{"model": "image captioner", "encoder_mlp_ratio": 2, "encoder_inner_norm": false, "decoder_parallel_block": false, "beta1": 0.9, "shampoo_beta": 0.95, "max_precond_dim": 1024, "epochs": 4.5, "adamw_weight_decay_other_params": 0}
Rows from block 5 of the image encoder of a small image captioner, named by matrix and row number. Rows with one number belong to one neuron. Each number is 500 + 25 x the weight over its row's rms, rounded and kept within 0 to 999. All counts start at 0. Numbers have three digits each.
Before each neuron's rows are labels from the 100 images, of 14976, where the neuron reaches its largest size: "strongest on" is what is common among them. Only what is clearly more common there than usual is listed. The data: photos with spoken descriptions (Open Images, Localized Narratives). In brackets: how many of the 100.
# gate: MLP gate (encoder.blocks.5.mlp.gate.weight, 320x160), inputs 120-159
# fc1: MLP up (encoder.blocks.5.mlp.fc1.weight, 320x160), inputs 120-159
# fc2: MLP down (encoder.blocks.5.mlp.fc2.weight, 160x320, transposed), outputs 120-159

strongest on: text has "holding" (35); text has "man" (30)
gate.40:503493422515473479502496495465514493538454518505507502522501517518490497511523519534483533492493545491473478443521521460
fc1.40:473514549485483485517538506502482552499543466516463495527475484488481479523487496483547499506507504549551502501484465522
fc2.40:500539486507503527516482483488485484529500446490458467522475545503502487548491526509488499470450541457516485464524515491

strongest on: text has "table" (35)
gate.7:470472492522547557521468479513503503517565511515505506506498531506510533500500488506543511538525508526489513500503488510
fc1.7:483482506497513506485551526502487545485538522497458532459498500483533473485518502484514498505481454495504477514530487553
fc2.7:483510483474510515539514539515458518492495479530499461505494493500460505490496508491489476481525513526502513481523486488

strongest on: text has "table" (44)
gate.232:493517491474516492522500501434510525515486484457447539496524488478504536501505514502497504488484512509460481454494511464
fc1.232:491496558505541474477515538459493552510503501493528494486521498533521500467539489521484472472520475493494476480500533445
fc2.232:500477528466507488516492465490516458500447488498509508541532532501462477488501534489487503562460520519503512523464471497

strongest on: text has "sky" (62); text has "trees" (59); text has "buildings" (34)
gate.68:490476499466523491479473524509560502506517483500496532506542494535507477514510503478503478520479495472539494527447536491
fc1.68:498505488528493504510533473514439466477479452483514482504475507494472537485472471497518541530497478472486507499506529502
fc2.68:538552450536500476432465520471493522480533500505515472487499530515468499508515499551474529487530501474490497502530506444

strongest on: text has "grass" (39)
gate.41:534488508481495487460500499492496488520518523474500548530517504479527470528500497547500507465492477521503530534479480464
fc1.41:556477460498536508461525535492475545506537468509524507536544495552505487507538502492513469520487473503486494497505499487
fc2.41:462469469477526504462517525537508509517471529486528485459522514492507480496529469480522527468478457496511472515487499493

strongest on: text has "black" (48); text has "white" (48)
gate.319:502502465482458459480497454475511475508462530540463486501537489498511523504462516509509463503506518460482516500518493517
fc1.319:480503466527494492500518468467471479489478481491489551485478456507472538490461499499511464475516473478508471516517489554
fc2.319:487492510489478521467507526506479542512552513514481558531463480464488516496468505464496493532484497533447535523488519485

strongest on: text has "people" (65); text has "grass" (49); text has "ground" (35); text has "wearing" (31)
gate.149:486481515509464474465468504512486502487545530480492517520489488555504486537502460496541470484491511483471459521551524431
fc1.149:500473528498526464476481540488471531512469528469501502509561547525527503526515470513530480502469531499478502487503478495
fc2.149:481488470462481491512507484500480499478494547515462521502526521493487505521488485504524519465468492444526492487512503513

strongest on: text has "people" (51); text has "grass" (39); text has "ground" (30)
gate.58:556517510487509499465469518496492496527501489463517532492503457467563458473499491516492513511522496464446482499521513500
fc1.58:471529462477493499538515540446496525512488487514460494513489501494522478489440504452499520454501499498464474468479540510
fc2.58:502487508507483452520468499468483492515536490501486507508477516503502496517483455471539474511507484546507483472485505569

strongest on: text has "holding" (38)
gate.248:518492505566500472466478524518471480522449502500535531490546550498546509549516522506496483447546480522462495447534536512
fc1.248:495495485469524532500519521474529514482528479502464475549493475502465508466491517471470533516467485510527507502451452513
fc2.248:469547476510543503480511539478520569500484496517491502489485517452483473523487495483487519475523482493492467470493477508

strongest on: text has "white" (55); text has "black" (54)
gate.28:496529474520484512484519473572481514534479532477477514523530573506524497504513457527494532496504495524461513469489541507
fc1.28:473463527450486509532509524458517476501509485476520490491473427501518497467481508481507508526517533536517502504500509496
fc2.28:510525463516481493488491482468500550504505499493535556499447497485509530493473491467535505528498489487512545522469489532

strongest on: text has "grass" (26)
gate.22:469514484473509555519513513493504511490493499469475471532521503498544472466537516501495519476479536481446473500488468533
fc1.22:453498461517473478493482479474508492507474513490473480536543526489522486495518474506435508509515505505439510509478478462
fc2.22:494466470504548498516504513470504479518464512509486469499531475538501461490528486452501488456485512511509506518505490489

strongest on: text has "trees" (80)
gate.222:533513489496513468503488518485510482475526523508474516516529466534506528529525457490501490521538517479495497505514540524
fc1.222:512493515511493471511491524515480458492524503553508544488464449492509503500504504487492486473559492499494541460458521534
fc2.222:454507471518502496523537502500473461533508543506514512503537479494494499486491524497518484467504518495471495475545516511

strongest on: text has "people" (53); text has "group" (27)
gate.185:477510481486526515516510567513488463470485480525483523491495482512501539524497517502520505504495483518481480507500501521
fc1.185:497510493507512500474504561511461528499511493474461496508473470511483517478471542473516560557508506503501501479488448508
fc2.185:511502503454532523482507486515495517539531512514510462524508477489500496525497443569459496485485505488503503552488449510

strongest on: text has "wall" (41)
gate.280:506497506525564492484482491552513469479537477499547513479487501469533517494485538495500515462486510513483467532506536490
fc1.280:500479530535484517497468501524470474486498484481511497486478459492491509499460465506536489474479497529464515523495498519
fc2.280:536508502482486442491491528489481519459521526498503530455493514529517483489501517521484541490468486492459478555491492490

strongest on: text has "standing" (53); text has "people" (49); text has "wall" (46); text has "holding" (35)
gate.255:506461527500485519509457501537530495477489521508494508496502499568484531516501499497473496567471470464458465522547486470
fc1.255:498505504526487542498482484468470504483548500490479544532481454527470509482425500474486503502483462511499452520514503491
fc2.255:484469526472522514474480510512509505507528501530526530520495502517527450514513524492497446544445520502447484489511503453

strongest on: text has "color" (30); text has "flowers" (29)
gate.61:476469442483494499501541513484480536484509495519474427501548494522496524525521535508504514512494499503478511485534547549
fc1.61:509483497469536531521507507469484523519492485495535472535532507529455492502509502512554528496531488487503516513523535503
fc2.61:503502434452478488546542492502501479469485493515478507508550491485524567508497487450441507558471480513531524469501512507

strongest on: text has "table" (35)
gate.12:499529501533463480480483513510521498504434488505558506508464485492562493437502500473525471518473486529492514503477517503
fc1.12:548544524473521482523491469530520502512493508435499489506514443493473507497483508516479506509514493507489491487511498487
fc2.12:534521512486480512488493460531517476460483510485544489510515510536496495518451524541530486523542513510523507485493530576

strongest on: text has "standing" (49); text has "woman" (25)
gate.101:527476532506537473513487523459507533488491504504538545484492473548490531496525495522510503477469494493535579520486489512
fc1.101:506473477524513490513490487501465492468511508511525507494498458517499517474508486522456511514463498461498491478485478517
fc2.101:507512503533509476470461491486472507512541499494510494514478479515465492474508568483484477492484514507456505467482485463

strongest on: text has "standing" (48); text has "wall" (47); text has "holding" (40); text has "wearing" (38)
gate.123:523507531501501517523539454541515519461500472522469501470526487483496495490500513528554500448481511479508538503525530482
fc1.123:498462503507523492481471565492517495528511529537511492511464486509509470483527459502492503507541505540491506491497428508
fc2.123:496442486503506485543494530494464496512488499499516457552478473474479500496493493470510481517539492460496460526483547505

strongest on: text has "white" (50); text has "black" (49)
gate.233:504490506485498498480491520532519495507466488500521458545489543494481489484504473524509498525515514495519532462509507489
fc1.233:489483513490510508488515504487517465501450532542484498515500517486536528503485509483530508472501537469533490536476523525
fc2.233:499546501492459493475444520527467525494485527515473515481528555537528501507501515536520504555521501538469504485490525466

strongest on: text has "grass" (53); text has "ground" (28)
gate.130:492514507528520496461497480489518494503499517460470482530474496476496502452512496506486506498539549494500466497515509509
fc1.130:512520505507531457540492506491507510476533491523511455485521479432489522470483528498529519463505510507494480494521509510
fc2.130:495445544515479478522502458512507502511486504516488516492454458522501514496483565479562504503490531530507469498510501522

strongest on: text has "people" (49); text has "holding" (37); text has "sitting" (36)
gate.279:482510503491477477492482464502505530539481482506485488489450496471514531481483538492481497524522489511494505496489484496
fc1.279:483506525506505505476460487503510514518517488490568476491475480449461489491532508480540512505475486460486496496496471494
fc2.279:517502448491550510495460503519519584494527527516480499538467463471525492480502486451458524474470522489488495479457518465

strongest on: text has "trees" (83); text has "sky" (80); text has "grass" (28)
gate.175:535489531492494479496474534493518499535457486565525497474486512534520518501474514512519426518514484529529460482512512513
fc1.175:517473490519490515502532469469517513455492491495511530556507486507514488512501531461476537511496522459552493492507551477
fc2.175:531502477515536495531530485521452509506508498447540499499488514469481501505475500558524453508484522487487485496494506458

strongest on: text has "sky" (54)
gate.166:562502532489505549469487518475504513491508462492507482526494453535497505505491473531498509543512476525520527494498458525
fc1.166:437513493525529449512505489529491505468479511489535517498530515492516497486524539463522469458502478507524501537464508518
fc2.166:456494500475475465520487495550455552516524490501517507482452452509487490513477507523492516478475506535497482512469512488

strongest on: text has "table" (48); text has "wall" (41)
gate.1:528497572505483505525496513467538522505479482458521483514512538495493465538507495494462479499514512512509500495522479517
fc1.1:561513503484491529484499496485474515495468521529528484488476505514499496463454484505487454514487500494506549500479506497
fc2.1:538473488520456468536479502514505533497482474538480499533462502519465513477504461485518538475506514437542513485529488550

strongest on: text has "color" (36); text has "red" (33)
gate.36:493508433485493544444500466523517551545479509527515503451466479528476520511483478516530504491511499483508566531484440470
fc1.36:504463414480510510490519476532571479475531519482452511527471471539497454519508524529515505477465515494531541525467514488
fc2.36:474498514532522493496486463461517533534462532454478532498513457481505522511491550529492522523541495493471504471478533502

strongest on: text has "table" (43)
gate.120:519496496504477550516462483458502465505486523499499514460534471531517506505490512492537456516514546550528499451511496465
fc1.120:518501533518507553508495458481460465522466546488512536485473500521490456511515542534547464510541526487495495477437463432
fc2.120:525516535523494510485503479539473502506538517480511491482537503521575486512551500543459482479515510490510520480491503468

strongest on: text has "holding" (46)
gate.172:470531507549481518533462485551476495496493519483513453511538493507521515459531501503477516479488471547504511538545546529
fc1.172:495486503466500477490514511473469475524519562517472499494531484498524563522458499530541534471501474469525509514463485507
fc2.172:475469512484508535499524493470546503492513506471469487473470514473486580525515503488523475494496531503501525491512504506

strongest on: text has "table" (52); text has "sitting" (46); text has "wall" (45)
gate.292:485480495520505518499477559494520483531530522495460494542504515509489524496529489485493487483489478487441473526488526463
fc1.292:526495508453520467498481513498485474499509506471560491487507540493439516471475513502494512504507507458497485487449512507
fc2.292:529483455498454506545505520494442489470565496513527492441520456490497508463518540502526518502546494496508508512491550522

strongest on: text has "standing" (51); text has "holding" (36)
gate.306:494489479499481493521469471500495482490522512471553471536517485500475479536444527485508522494540495514491513496495515507
fc1.306:501516525499559475492486515489501521529536460543512483525479476462502523538521484539485491461480532509477516477458454547
fc2.306:541526517496518471497512537470500534493500476492545545526515537506501501475479514479489493479444492487525527494493500482

strongest on: text has "wall" (41); text has "wearing" (31)
gate.0:519543493512495437486491509529471460491484506480493489490507508528493501524483510463508467525510455453476480501491462514
fc1.0:461431462494481560516518511452520523499497495515541497507475511514470505505534477548523494514450535524543461496505512488
fc2.0:493464504522476500499487506480511491492540495479519487499489547462521537519510483467480495502507495492492510508469491453

strongest on: text has "standing" (47); text has "people" (46); text has "wall" (43)
gate.54:502476497527527473521523514496542489496517501502484462534453482525513504556461523509503514491500482524527449446516504449
fc1.54:501518455489521520476523515532548461478518510538452506507475494514500491448527531456532458471512515520502538504506517497
fc2.54:512469509498491500503481491483455496515467519484491534512511471542539501511512493507512502510464453517490491529487475487

strongest on: text has "trees" (56)
gate.133:465494447474505543515529469513530498471525502499493535505507519418484504512481462482494493491499458477491527488516528558
fc1.133:489552515477531489471478513469515515481554492493538505498504546508496476523497488492464521511525503525503487521465479510
fc2.133:482514448502476504538499497554497488460490516553530507495557487467475456499500479473498484468462488482506491515484456566

strongest on: text has "holding" (43); text has "man" (30); text has "guitar" (25)
gate.184:485462511529476496548531494502538487450544496485483517499510536503514523503511509532469484478508539472470456456538527487
fc1.184:542494468474486492532536488499524469491528529475496483510512539480515471487493556509469493470522534457471505469507543489
fc2.184:498483540474503525504532533538494503538510447481476493535512510504511465494519533544464523506519559487458474482515518472

strongest on: text has "color" (32); text has "food" (26)
gate.174:490562507514477494469527500527531503485508529521533474503418491477470517461491503488501519504470544488525478495520489526
fc1.174:546476451499543515505491471513484543506451484524517507457494509479534516504478474501515480516512514514522499493492517479
fc2.174:510531459506560521469487517486490490485507549491517546508542501525529509506519492479468469509493503501505480506446552477

strongest on: text has "color" (32); text has "white" (30); text has "black" (29)
gate.283:515463510500493487518517491514495555505491516539504478554479541525453521491479497472505542502499511523516505487492536537
fc1.283:511489479494498492459493500473467505506464447525515522457495515478477466519529494507523526573512486493464512499502492497
fc2.283:485483496463504503504452529465501496456521448510454495548564490491505543488526491461505504474478441519498508500507510505