A small image captioner, trained from scratch.
Training: soap at rate 0.001, 9600 steps, batches of 48.
Data: trained on photos with spoken descriptions (Open Images, Localized Narratives), 4.5 epochs.
Rows from block 4 of the image encoder of a small image captioner, named by matrix and row number. Rows with one number belong to one neuron. Each number is 500 + 40 x the weight over its row's rms, rounded and kept within 0 to 999. All counts start at 0. Numbers have three digits each.
Before each neuron's rows are labels from the 100 images, of 14976, where the neuron reaches its largest size: "responds to" is what is common among them; "colour at peak" is the nearest of a few named colours to the mean colour under the peak. Only what is clearly more common there than usual is listed. The data: photos with spoken descriptions (Open Images, Localized Narratives). In brackets: how many of the 100.
# gate: MLP gate (encoder.blocks.4.mlp.gate.weight, 320x160), inputs 108-159
# fc1: MLP up (encoder.blocks.4.mlp.fc1.weight, 320x160), inputs 108-159
# fc2: MLP down (encoder.blocks.4.mlp.fc2.weight, 160x320, transposed), outputs 108-159

responds to: text has "sky" (82); text has "building" (35); text has "top" (26)
colour at peak: white (52)
gate.268:515495477535518507505478488499516478580568565526616491533480519472508532526531527470448505461550497506534529533455463493503455446509503480477496475540462448
fc1.268:507445476409475477493425438519455524476478482491459468487453527497509427491521536524534480533508526520465426530454577521515478455456481412537431515502490498
fc2.268:526441516465483380498483483532471547505476440530515423483494526507565483457470483526573512535514509472533503489570483441433591497529465445467462542468503511

responds to: text has "wearing" (34)
colour at peak: brown (66)
gate.279:589466488454516422551543538545511513481463402551481532475588486529510454571453485505490483443491579477524406610499473529489483502488430446517532484515437473
fc1.279:461511476542492461525605471408396526512494453428432500496541539462532492442510488462451513589566463468486465495543532496505489533488444416572417486491478503
fc2.279:507492527466537459551507495526451520560516543540471465450473486502460480400546488480550582523522531542491488549486444477475532506551492497512483554495491454

responds to: text has "food" (36); text has "table" (36); text has "plate" (28)
colour at peak: orange (28)
gate.296:441501495536497522473480483481567471435503497587447485527545506518426504500548595450507514540475414542473478546515474495481489534524500520495569495538482405
fc1.296:549442416536453553455426473520472479548487601479460420485570582472490551500506524538529506527521363517516457566493474447514488454428554507508522523473539462
fc2.296:573491424473501482535498499447499542467486449456496463495541541497550495542472510492501467494500534480475469556532482557457538476508544470496478449588477493

responds to: text has "color" (30)
colour at peak: red (38)
gate.316:509508499517489449440427448534522479452484418485541508447519463477552508494525452477497449449473477533582485552547545526481522492454539480557591509463535520
fc1.316:518488495474463495491453489484452489486423470456510527487539483484488531493531463518498539544431483570478550475477542467571510507521429538496554490472508510
fc2.316:459474508429438523543470487483512467465545459475447551542535513517493565511459508515524461437502447531465510524520556490490423503458493524514509455462484498

responds to: text has "grass" (46)
colour at peak: brown (61)
gate.274:547518504449504485535493464502517507499553471491410523432613507446473562438481483520467496519462568496509502581552497508485435470508497473562472547469541539
fc1.274:450454440574468580463505519468509506475412501457555450556456561560541487526480478517539525475498484527493489429450518481576539583537485494566499464532519486
fc2.274:502478532552478507443480503523411545504482495448582436572480465508454457504470492490561506535483491453533550516541537451500471455460478429516505512535497520

responds to: text has "flowers" (38); text has "plants" (32)
colour at peak: black (53)
gate.126:502474544500473525522566584473495548520418542496518451572512476466508414543531526493440495447474506442501620485502487474467498544509486517544485501538468532
fc1.126:553494523502480464502546471485509505549508539429578509496546527570459505468515421481455543426512541431438527449466523462502509562466472507479448478572461490
fc2.126:547487461523533485480550499521468501551543560528459439508501416579437455553504480506439536429461537484503463447484509454498524535466504527582473509519492485

responds to: text has "food" (44); text has "plate" (41); text has "table" (33)
colour at peak: brown (70)
gate.195:543509471508534529495569509427511517515455606504540534498454514481511507517479508467520483505528467511514440508481602500504492488550587506497526412434514421
fc1.195:485486527579521516547525456504496482523514597484513483509515509505458518495464473530491502488483473468451395561496526509525480526530552532457443401407459481
fc2.195:521499491500480579541454525489511507474466580535518483502469487521465444571531543527514473488503442506504467530556462545479456511565551513540494437507537416

responds to: text has "snow" (28)
colour at peak: pink (43)
gate.112:514496499446488475551450460527551447507534565520454493474455426500467477500507505494516500493496481529477476622477520528518530538506495572507513501552511505
fc1.112:464483507479473521503455451527507454437554566537483448492504425519465517572480520513515549483497473501483519618506479552568536485521450575481509517563525507
fc2.112:489418490513494513474502498485562480534504485549424573478448502498475545491486494484528526492484409500469499534513516560498544525514534554476477467492564612

responds to: text has "grass" (45); text has "ground" (27)
colour at peak: brown (70)
gate.248:512532451574502495465531496464484522571543495467494542526564555519526440515491497503396523536458525496531498491508450505489582543487457533517488476584465502
fc1.248:475478518447475494523505554457561409458561455507516399475443485506600485567489519489528552470546397487482521512438525518536505523560496493554498506465505500
fc2.248:470442471430433453491468548447539477483483540490431506517471514510529490485529532469546520488574480487555564431507534432473411459475533479541558567433497442

responds to: text has "grass" (32)
colour at peak: pink (27)
gate.31:512496441514521496517501496511445426572551550478469499524450489557490540472601469514528511464550423530478454527563474526426518467524450424471489432480535515
fc1.31:529478488524576511497476517483459388551573530524523495511463548504513486487551504530493521486564460534523494538510456583498522471528478410511446513549492560
fc2.31:417453428443512413459465477482541458530562498493478470480486432488466479465529625486470550514646468513555499498547556471526500456493491492475510546541528536

responds to: text has "text" (46)
colour at peak: white (64); pink (33)
gate.217:455487522496460374496482520517514509576438528529500422541487535567529536502459594505544503532480580468518539508505514518480562509508536551523548541449503482
fc1.217:496576482523531586523457468476459509449539461512510550469510499391511483497554420506465501466558448599456481469453520507492485511502454452523471465555477496
fc2.217:485529507488481501570492573473507469532549499509573537538482496448590523444524469555471509497604491492469589528433501434512529485491386522504484536502474540

responds to: text has "food" (40); text has "table" (31); text has "plate" (26)
colour at peak: brown (81)
gate.203:567464511496498525556467468526574486499499518446453502579467474533440503442459525501590558489485542503486444468465477530517479502504431443475473434471502453
fc1.203:491502555513455512456422482542532484564546507439541401525480434526512464528516560505511471551533525538516522431470536493480446465502495510500490450486471504
fc2.203:503538451567470517519448488554449578480467438538407590437543537476521492566435488531533446522472471511488422493477477415550485412495427531532527571532423485

responds to: text has "trees" (63); text has "sky" (55); text has "water" (30)
colour at peak: white (53)
gate.122:453512473554524537504458430439459541482516498485475515538450541468525508490428488548565493489511496579524510528469469576521508591516448452552556476454493526
fc1.122:555460551589459518534570512496458467460501445451584507510493534539506502546495536498476527534475496487511509447453483510533486559455441517513471570488504511
fc2.122:546498565468445524471448499462549504441393561511455435538494547562484539476426513529539502477494516431515520495526560481497523527424571461553486467533503514

responds to: text has "snow" (31)
colour at peak: pink (38); white (32)
gate.239:517510438477466586472519435416502478493487558504522510548596441508511542453530503504602449521485489562448489487454493436509427510438478518481455468442534508
fc1.239:470458493484455548520475502441538445546475489480570515570527460487528548531424479421565470470443472489455517504479446544551529529529465478462582507485499526
fc2.239:542533490536521466434421504423483456495493411546494521501519473539460420505524543510482545499509492591503563531499519524473426542461455444536520546477556464

responds to: text has "wearing" (34); text has "man" (32)
colour at peak: grey (60); pink (33)
gate.51:531536512535543468488535509481455467374505540544488534534456528482506414507548453442568500430495476555576499391526454524486461426442573527513532496451489488
fc1.51:503515535499532496471498571541559500577438512417484459490538485506531546504456550553524441565534493454477514505537510438502548565568432512508499471523514489
fc2.51:408461534473456513501497455472491558522503492412492477448509506474505564513494519514524455482487503531461440523447564431502541537534424468492460522455538501

responds to: text has "sky" (68); text has "buildings" (27); text has "building" (25)
colour at peak: grey (83)
gate.287:548541494494457518559497469477543535546433515542454554463481529499494496484560538492557459511584488486532481545437481518439512499492478477516457566561510424
fc1.287:496542556566536516507467462516458584525430553450523564504495515436525495532539522442491456433589501502454530447518510503550514543510506478507445519492546413
fc2.287:540532535525470526480419508445454492530497483499514544458399467431467484499494529487457544493555499486574507522557518450490516487536496503410497512538518501

responds to: text has "food" (53); text has "plate" (47)
colour at peak: brown (70)
gate.121:472508501524547499465463503529556501506495498474463441516531595563458549522479457563531503463512488565453516448526473532458566476528491495480501466515547473
fc1.121:479480503464514481449482593420518472586589464541532569477442454471517506456503437490501562462509511493459484523413487479497477546477531513522475542477529545
fc2.121:478522427475465478532491534466517509521499513571468470485431486497445506461534520538526461535560530512487540528466450526529517512471492458446501469474557553

responds to: text has "sky" (56); text has "road" (32); text has "vehicles" (31); text has "buildings" (29)
colour at peak: black (33)
gate.189:525523479521434431451524493558488484499540498434498524544522535414501546481495473457480498515449460467481473502557551520480433571435532474469487500491452484
fc1.189:514525476445603488536535512514405494526495494549524406479501473522547490489523508543497457454533464510534474550472464462477520457443502575543471525450525529
fc2.189:471516425482533490460517550566477499499494529578449479525428503540429413518533513456486466540562482507574556512526511489444525464531441534551517497445528455

responds to: text has "trees" (59)
colour at peak: black (70)
gate.41:470547519476435497575510547452505547491510540540434481504504494525535451513453466487464496528484465484469479490518482498473497471474487460459455501539495517
fc1.41:527544509501493502511491525538509506528571572496449489509490491485491496438511456530504513592523457587463576537506476508443490455462479545447452499525435527
fc2.41:408526473529496466470447453472504440574491513482428450470489461494548417452469477524528531448419517456513544536458592519491504542499526470443556524486468533

responds to: text has "text" (27)
colour at peak: pink (41); white (38)
gate.250:518466506438496554452498516450531483501561458479541470557511487523536560529468521547475449513524599415503455439494493457517530481457500513450569479492431554
fc1.250:536586504474533523518478551496516555471437474504517520517577505477559602489452528443527405450521501548442487524517542446439497434438516467488540502483534494
fc2.250:372549544364507471546485484449508491491504518542490538484439481512429438494473490506527517441560494507529491433519493416509510556506518520476531525546502511

responds to: text has "color" (31); text has "black" (27)
colour at peak: grey (62)
gate.61:533485434489530508550507478481466523436450531562485500449449618560538491440478527476557508474542528499541452509464460457537483503516488531468484462507599431
fc1.61:417528545506488526525497502514576444584505456513546513535526413428513505559528475519509496478459474447477492501541508554495522504477500523551505467498401611
fc2.61:514487551490527462482501542493556407456577518489528530444569548522523480449493552504513453582567455432501505527499501483474502464531449411537471479529481446

responds to: text has "grass" (51); text has "people" (51); text has "ground" (35)
colour at peak: grey (64)
gate.125:516480481582524520512512464546538480521497564467522453478532477497469531540523502553542450503473557500624451556511463546479510472506524430536500520505482461
fc1.125:469458541507564455554515516538488500432525548490465445491473440549508503529479426512598390451543469480489552496482538463501482550493508512496475528538550483
fc2.125:451550518546502565472462407466495474490506511501449508495528583448558533522513470535513515549512518491493544489409551478469533508509502553472496492521463540

responds to: text has "color" (31)
colour at peak: brown (66)
gate.150:475492481517423510486526408535546561469541470509517579520517522482487538501417503493508530496424455564493492510552497506499534524538506487421567475467538479
fc1.150:507546553572555512510504468515508445509596437440494574520512493436447527526508506474480471427494460531548558557512562532490604522547423484449553490499499513
fc2.150:535532580520497535493510518434561508487549398460560566450559492525464500515453488461462531523481452546454505506507547502509532518478469506426501458485542527

responds to: text has "vehicles" (34); text has "road" (29)
colour at peak: black (73)
gate.297:489518569543463477529491501549463524478520433435582521500565496484469585500490489531449557548474582475476526444455467496527473567589571515449457501524599504
fc1.297:529545445445539492507459524448602463502498541618478501555505385506492442488501489481471478523601376533532518480450469531550536467495476485576505475525471515
fc2.297:468564448402525485462516543486558535504546541497482507490534423520547486479471533500541556445457460470509503453540512582457554418505472485538470535485421533

responds to: text has "flowers" (36)
colour at peak: pink (38)
gate.36:536520487490468528500447460437509436496491495474520556530590555512518478516592526490500543490586504451525653434502480489491471561524483502513503538534500521
fc1.36:526540494497541564506485560508451521529561482521528429541533494549408529483465430546494547505442520565502440528554526480561521487512486506497483476550541524
fc2.36:512492605473520501476561512494445501559410493477515452563421560571454474456445519520486526563428559549488483498542523556509559512479471518529514473490520471

responds to: text has "text" (41)
colour at peak: white (48); pink (47)
gate.98:405528416511506506470498542556521519552431534477444481475519472588488542500470540544529471504437513538487506508411473475479533541550540486478499475503504463
fc1.98:558549539520515460474472454462524488502524488470467465545470504456505516554482516472459515530568517492478556439468614488594517542522377484490423483539541513
fc2.98:514505512504506487589465464545543525464491505439458610532548512428493496495478491511579486486471495556526525480479470464477574517482492434500483526452511549