Weights of a small image captioner: encoder patch size [4, 4], trained on photos with spoken descriptions (Open Images, Localized Narratives).
Rows from block 3 of the image encoder, named by matrix and row number. Rows with one number belong to one attention dimension. Each number is 200 + 20 x the weight over the matrix's rms, rounded and kept within 0 to 999. All counts start at 0.
# q: attention query (encoder.blocks.3.attn.q.weight, 160x160), inputs 0-159
# k: attention key (encoder.blocks.3.attn.k.weight, 160x160), inputs 0-159
q.94,228,204,229,209,193,193,220,179,213,203,203,162,217,206,193,176,178,197,201,186,210,197,174,211,185,175,179,208,191,212,229,186,209,189,185,194,207,213,201,202,169,205,202,200,212,213,194,231,216,251,168,196,160,218,226,197,201,201,224,250,184,203,175,199,163,189,215,185,195,181,185,228,237,188,185,170,228,188,194,206,179,210,216,197,197,202,193,205,176,191,249,227,195,229,201,218,215,222,214,213,181,205,203,178,197,195,194,175,213,197,184,219,209,215,202,197,203,141,243,177,184,156,172,182,198,178,214,217,218,205,195,201,209,196,203,184,163,226,193,173,173,200,202,240,212,175,181,207,163,212,194,247,189,218,196,214,180,189,202,242
k.94,193,161,184,220,192,205,164,195,178,204,232,174,203,235,218,273,186,202,191,206,195,194,236,208,192,179,208,184,205,203,222,229,167,231,173,192,216,232,217,187,160,175,199,185,184,208,192,177,220,180,224,180,228,199,159,224,235,217,218,176,181,204,201,217,220,230,183,208,148,207,216,153,181,192,210,245,201,188,214,217,213,204,200,177,238,184,200,211,202,236,211,214,226,169,243,204,169,229,219,211,224,208,194,213,202,226,194,187,192,213,195,222,215,203,194,167,193,225,194,220,223,196,208,177,209,194,166,196,172,207,179,219,221,190,186,195,200,195,204,201,196,182,210,246,174,201,222,195,178,231,223,191,192,222,193,171,183,211,139,179
q.95,200,200,165,226,207,168,170,192,207,181,190,210,197,210,211,193,202,174,188,211,200,250,215,213,220,165,211,227,238,174,202,213,199,182,198,174,204,179,178,210,211,230,192,171,200,170,181,191,149,188,203,199,197,194,202,203,213,215,180,211,200,192,186,187,169,181,185,182,196,220,176,190,176,234,217,187,207,231,180,209,172,201,201,181,188,205,219,164,230,205,209,220,221,153,218,226,208,209,229,170,217,178,236,233,192,195,215,213,187,204,218,205,188,235,223,191,193,232,226,249,173,192,182,206,205,222,218,202,191,182,254,182,214,213,172,210,207,202,158,188,185,159,176,237,241,192,187,209,226,219,191,184,196,224,204,196,229,212,182,210
k.95,182,209,211,180,196,204,185,220,184,191,214,207,173,199,197,168,191,204,230,172,212,180,190,204,206,187,191,163,176,204,199,181,198,176,220,237,192,193,181,221,189,171,195,207,173,200,258,229,186,185,203,230,176,209,174,168,159,253,208,192,204,187,199,187,221,185,243,197,236,152,206,222,234,201,205,233,225,187,173,198,200,214,184,233,187,180,177,208,201,143,196,173,201,232,193,192,207,189,178,207,198,239,192,160,196,208,193,185,165,202,198,203,206,183,206,245,192,205,178,221,242,220,150,183,172,207,199,196,217,230,216,208,203,196,203,159,197,166,198,188,214,201,156,215,212,213,215,200,236,169,230,234,206,194,228,203,223,201,228,215
q.96,206,223,162,224,187,180,240,195,199,195,175,219,185,183,196,200,155,156,212,228,193,243,178,196,249,190,214,192,187,212,179,232,218,219,169,206,212,191,214,197,207,170,201,204,217,197,188,174,220,165,198,201,215,214,194,247,241,232,170,209,186,232,210,209,188,206,202,231,200,212,206,231,172,193,171,224,200,221,207,195,186,215,175,233,206,173,208,195,167,199,160,177,251,202,217,212,192,194,222,177,232,215,217,174,228,209,225,193,217,189,191,218,253,209,226,233,153,192,221,173,208,204,216,209,180,243,226,194,192,215,198,212,186,174,160,211,221,192,180,199,226,164,184,224,186,160,234,178,233,227,210,217,198,177,193,209,202,228,193,218
k.96,207,189,221,181,197,203,188,198,199,200,198,162,219,228,165,193,237,199,230,201,256,199,196,197,177,197,213,193,206,176,201,214,190,195,232,195,208,193,171,207,232,240,202,195,198,191,177,194,247,196,205,182,218,211,223,178,176,217,204,219,221,212,238,229,203,187,202,158,203,206,221,187,223,204,207,198,192,209,188,222,196,175,241,200,176,243,180,193,219,208,220,210,189,180,201,235,223,201,207,226,205,205,214,193,173,187,188,209,223,208,218,214,190,206,213,200,205,163,218,231,209,211,218,166,217,157,155,224,226,220,213,185,224,237,172,217,179,212,242,187,232,228,185,190,196,240,200,187,192,204,179,179,194,197,206,181,195,170,212,152
q.97,197,221,219,234,219,223,204,202,184,221,225,215,208,187,203,174,206,205,202,218,223,172,194,240,197,207,221,179,214,224,171,227,218,213,190,197,230,222,207,225,181,163,227,225,231,239,242,193,201,193,193,180,227,211,221,181,185,156,233,221,207,225,215,163,196,225,190,194,205,191,207,183,206,231,185,220,191,199,203,180,172,261,203,175,185,234,207,217,215,195,159,199,225,228,208,218,162,219,179,201,172,189,210,177,182,210,209,233,210,214,185,202,234,215,189,184,199,202,190,194,202,222,174,167,186,156,209,200,203,236,161,202,197,209,179,193,202,185,195,225,225,206,172,210,211,185,202,176,214,182,185,194,187,208,197,191,182,170,201,178
k.97,204,178,188,193,188,182,201,200,190,226,195,194,205,219,214,217,205,214,205,227,194,207,229,201,204,204,177,182,181,213,238,192,133,190,174,191,214,205,198,212,215,209,245,181,194,143,232,230,180,216,187,186,203,193,232,199,197,200,220,210,254,197,196,194,203,199,181,242,183,218,229,180,227,175,183,166,196,183,228,209,224,196,198,208,182,181,215,195,189,192,226,250,159,182,206,209,231,203,228,207,176,163,200,185,188,215,197,184,201,173,208,200,188,156,165,205,210,200,194,162,195,199,215,209,173,203,219,203,227,200,226,222,217,188,204,211,178,191,220,183,169,196,192,206,232,204,211,200,206,194,198,208,203,215,216,213,187,219,191,248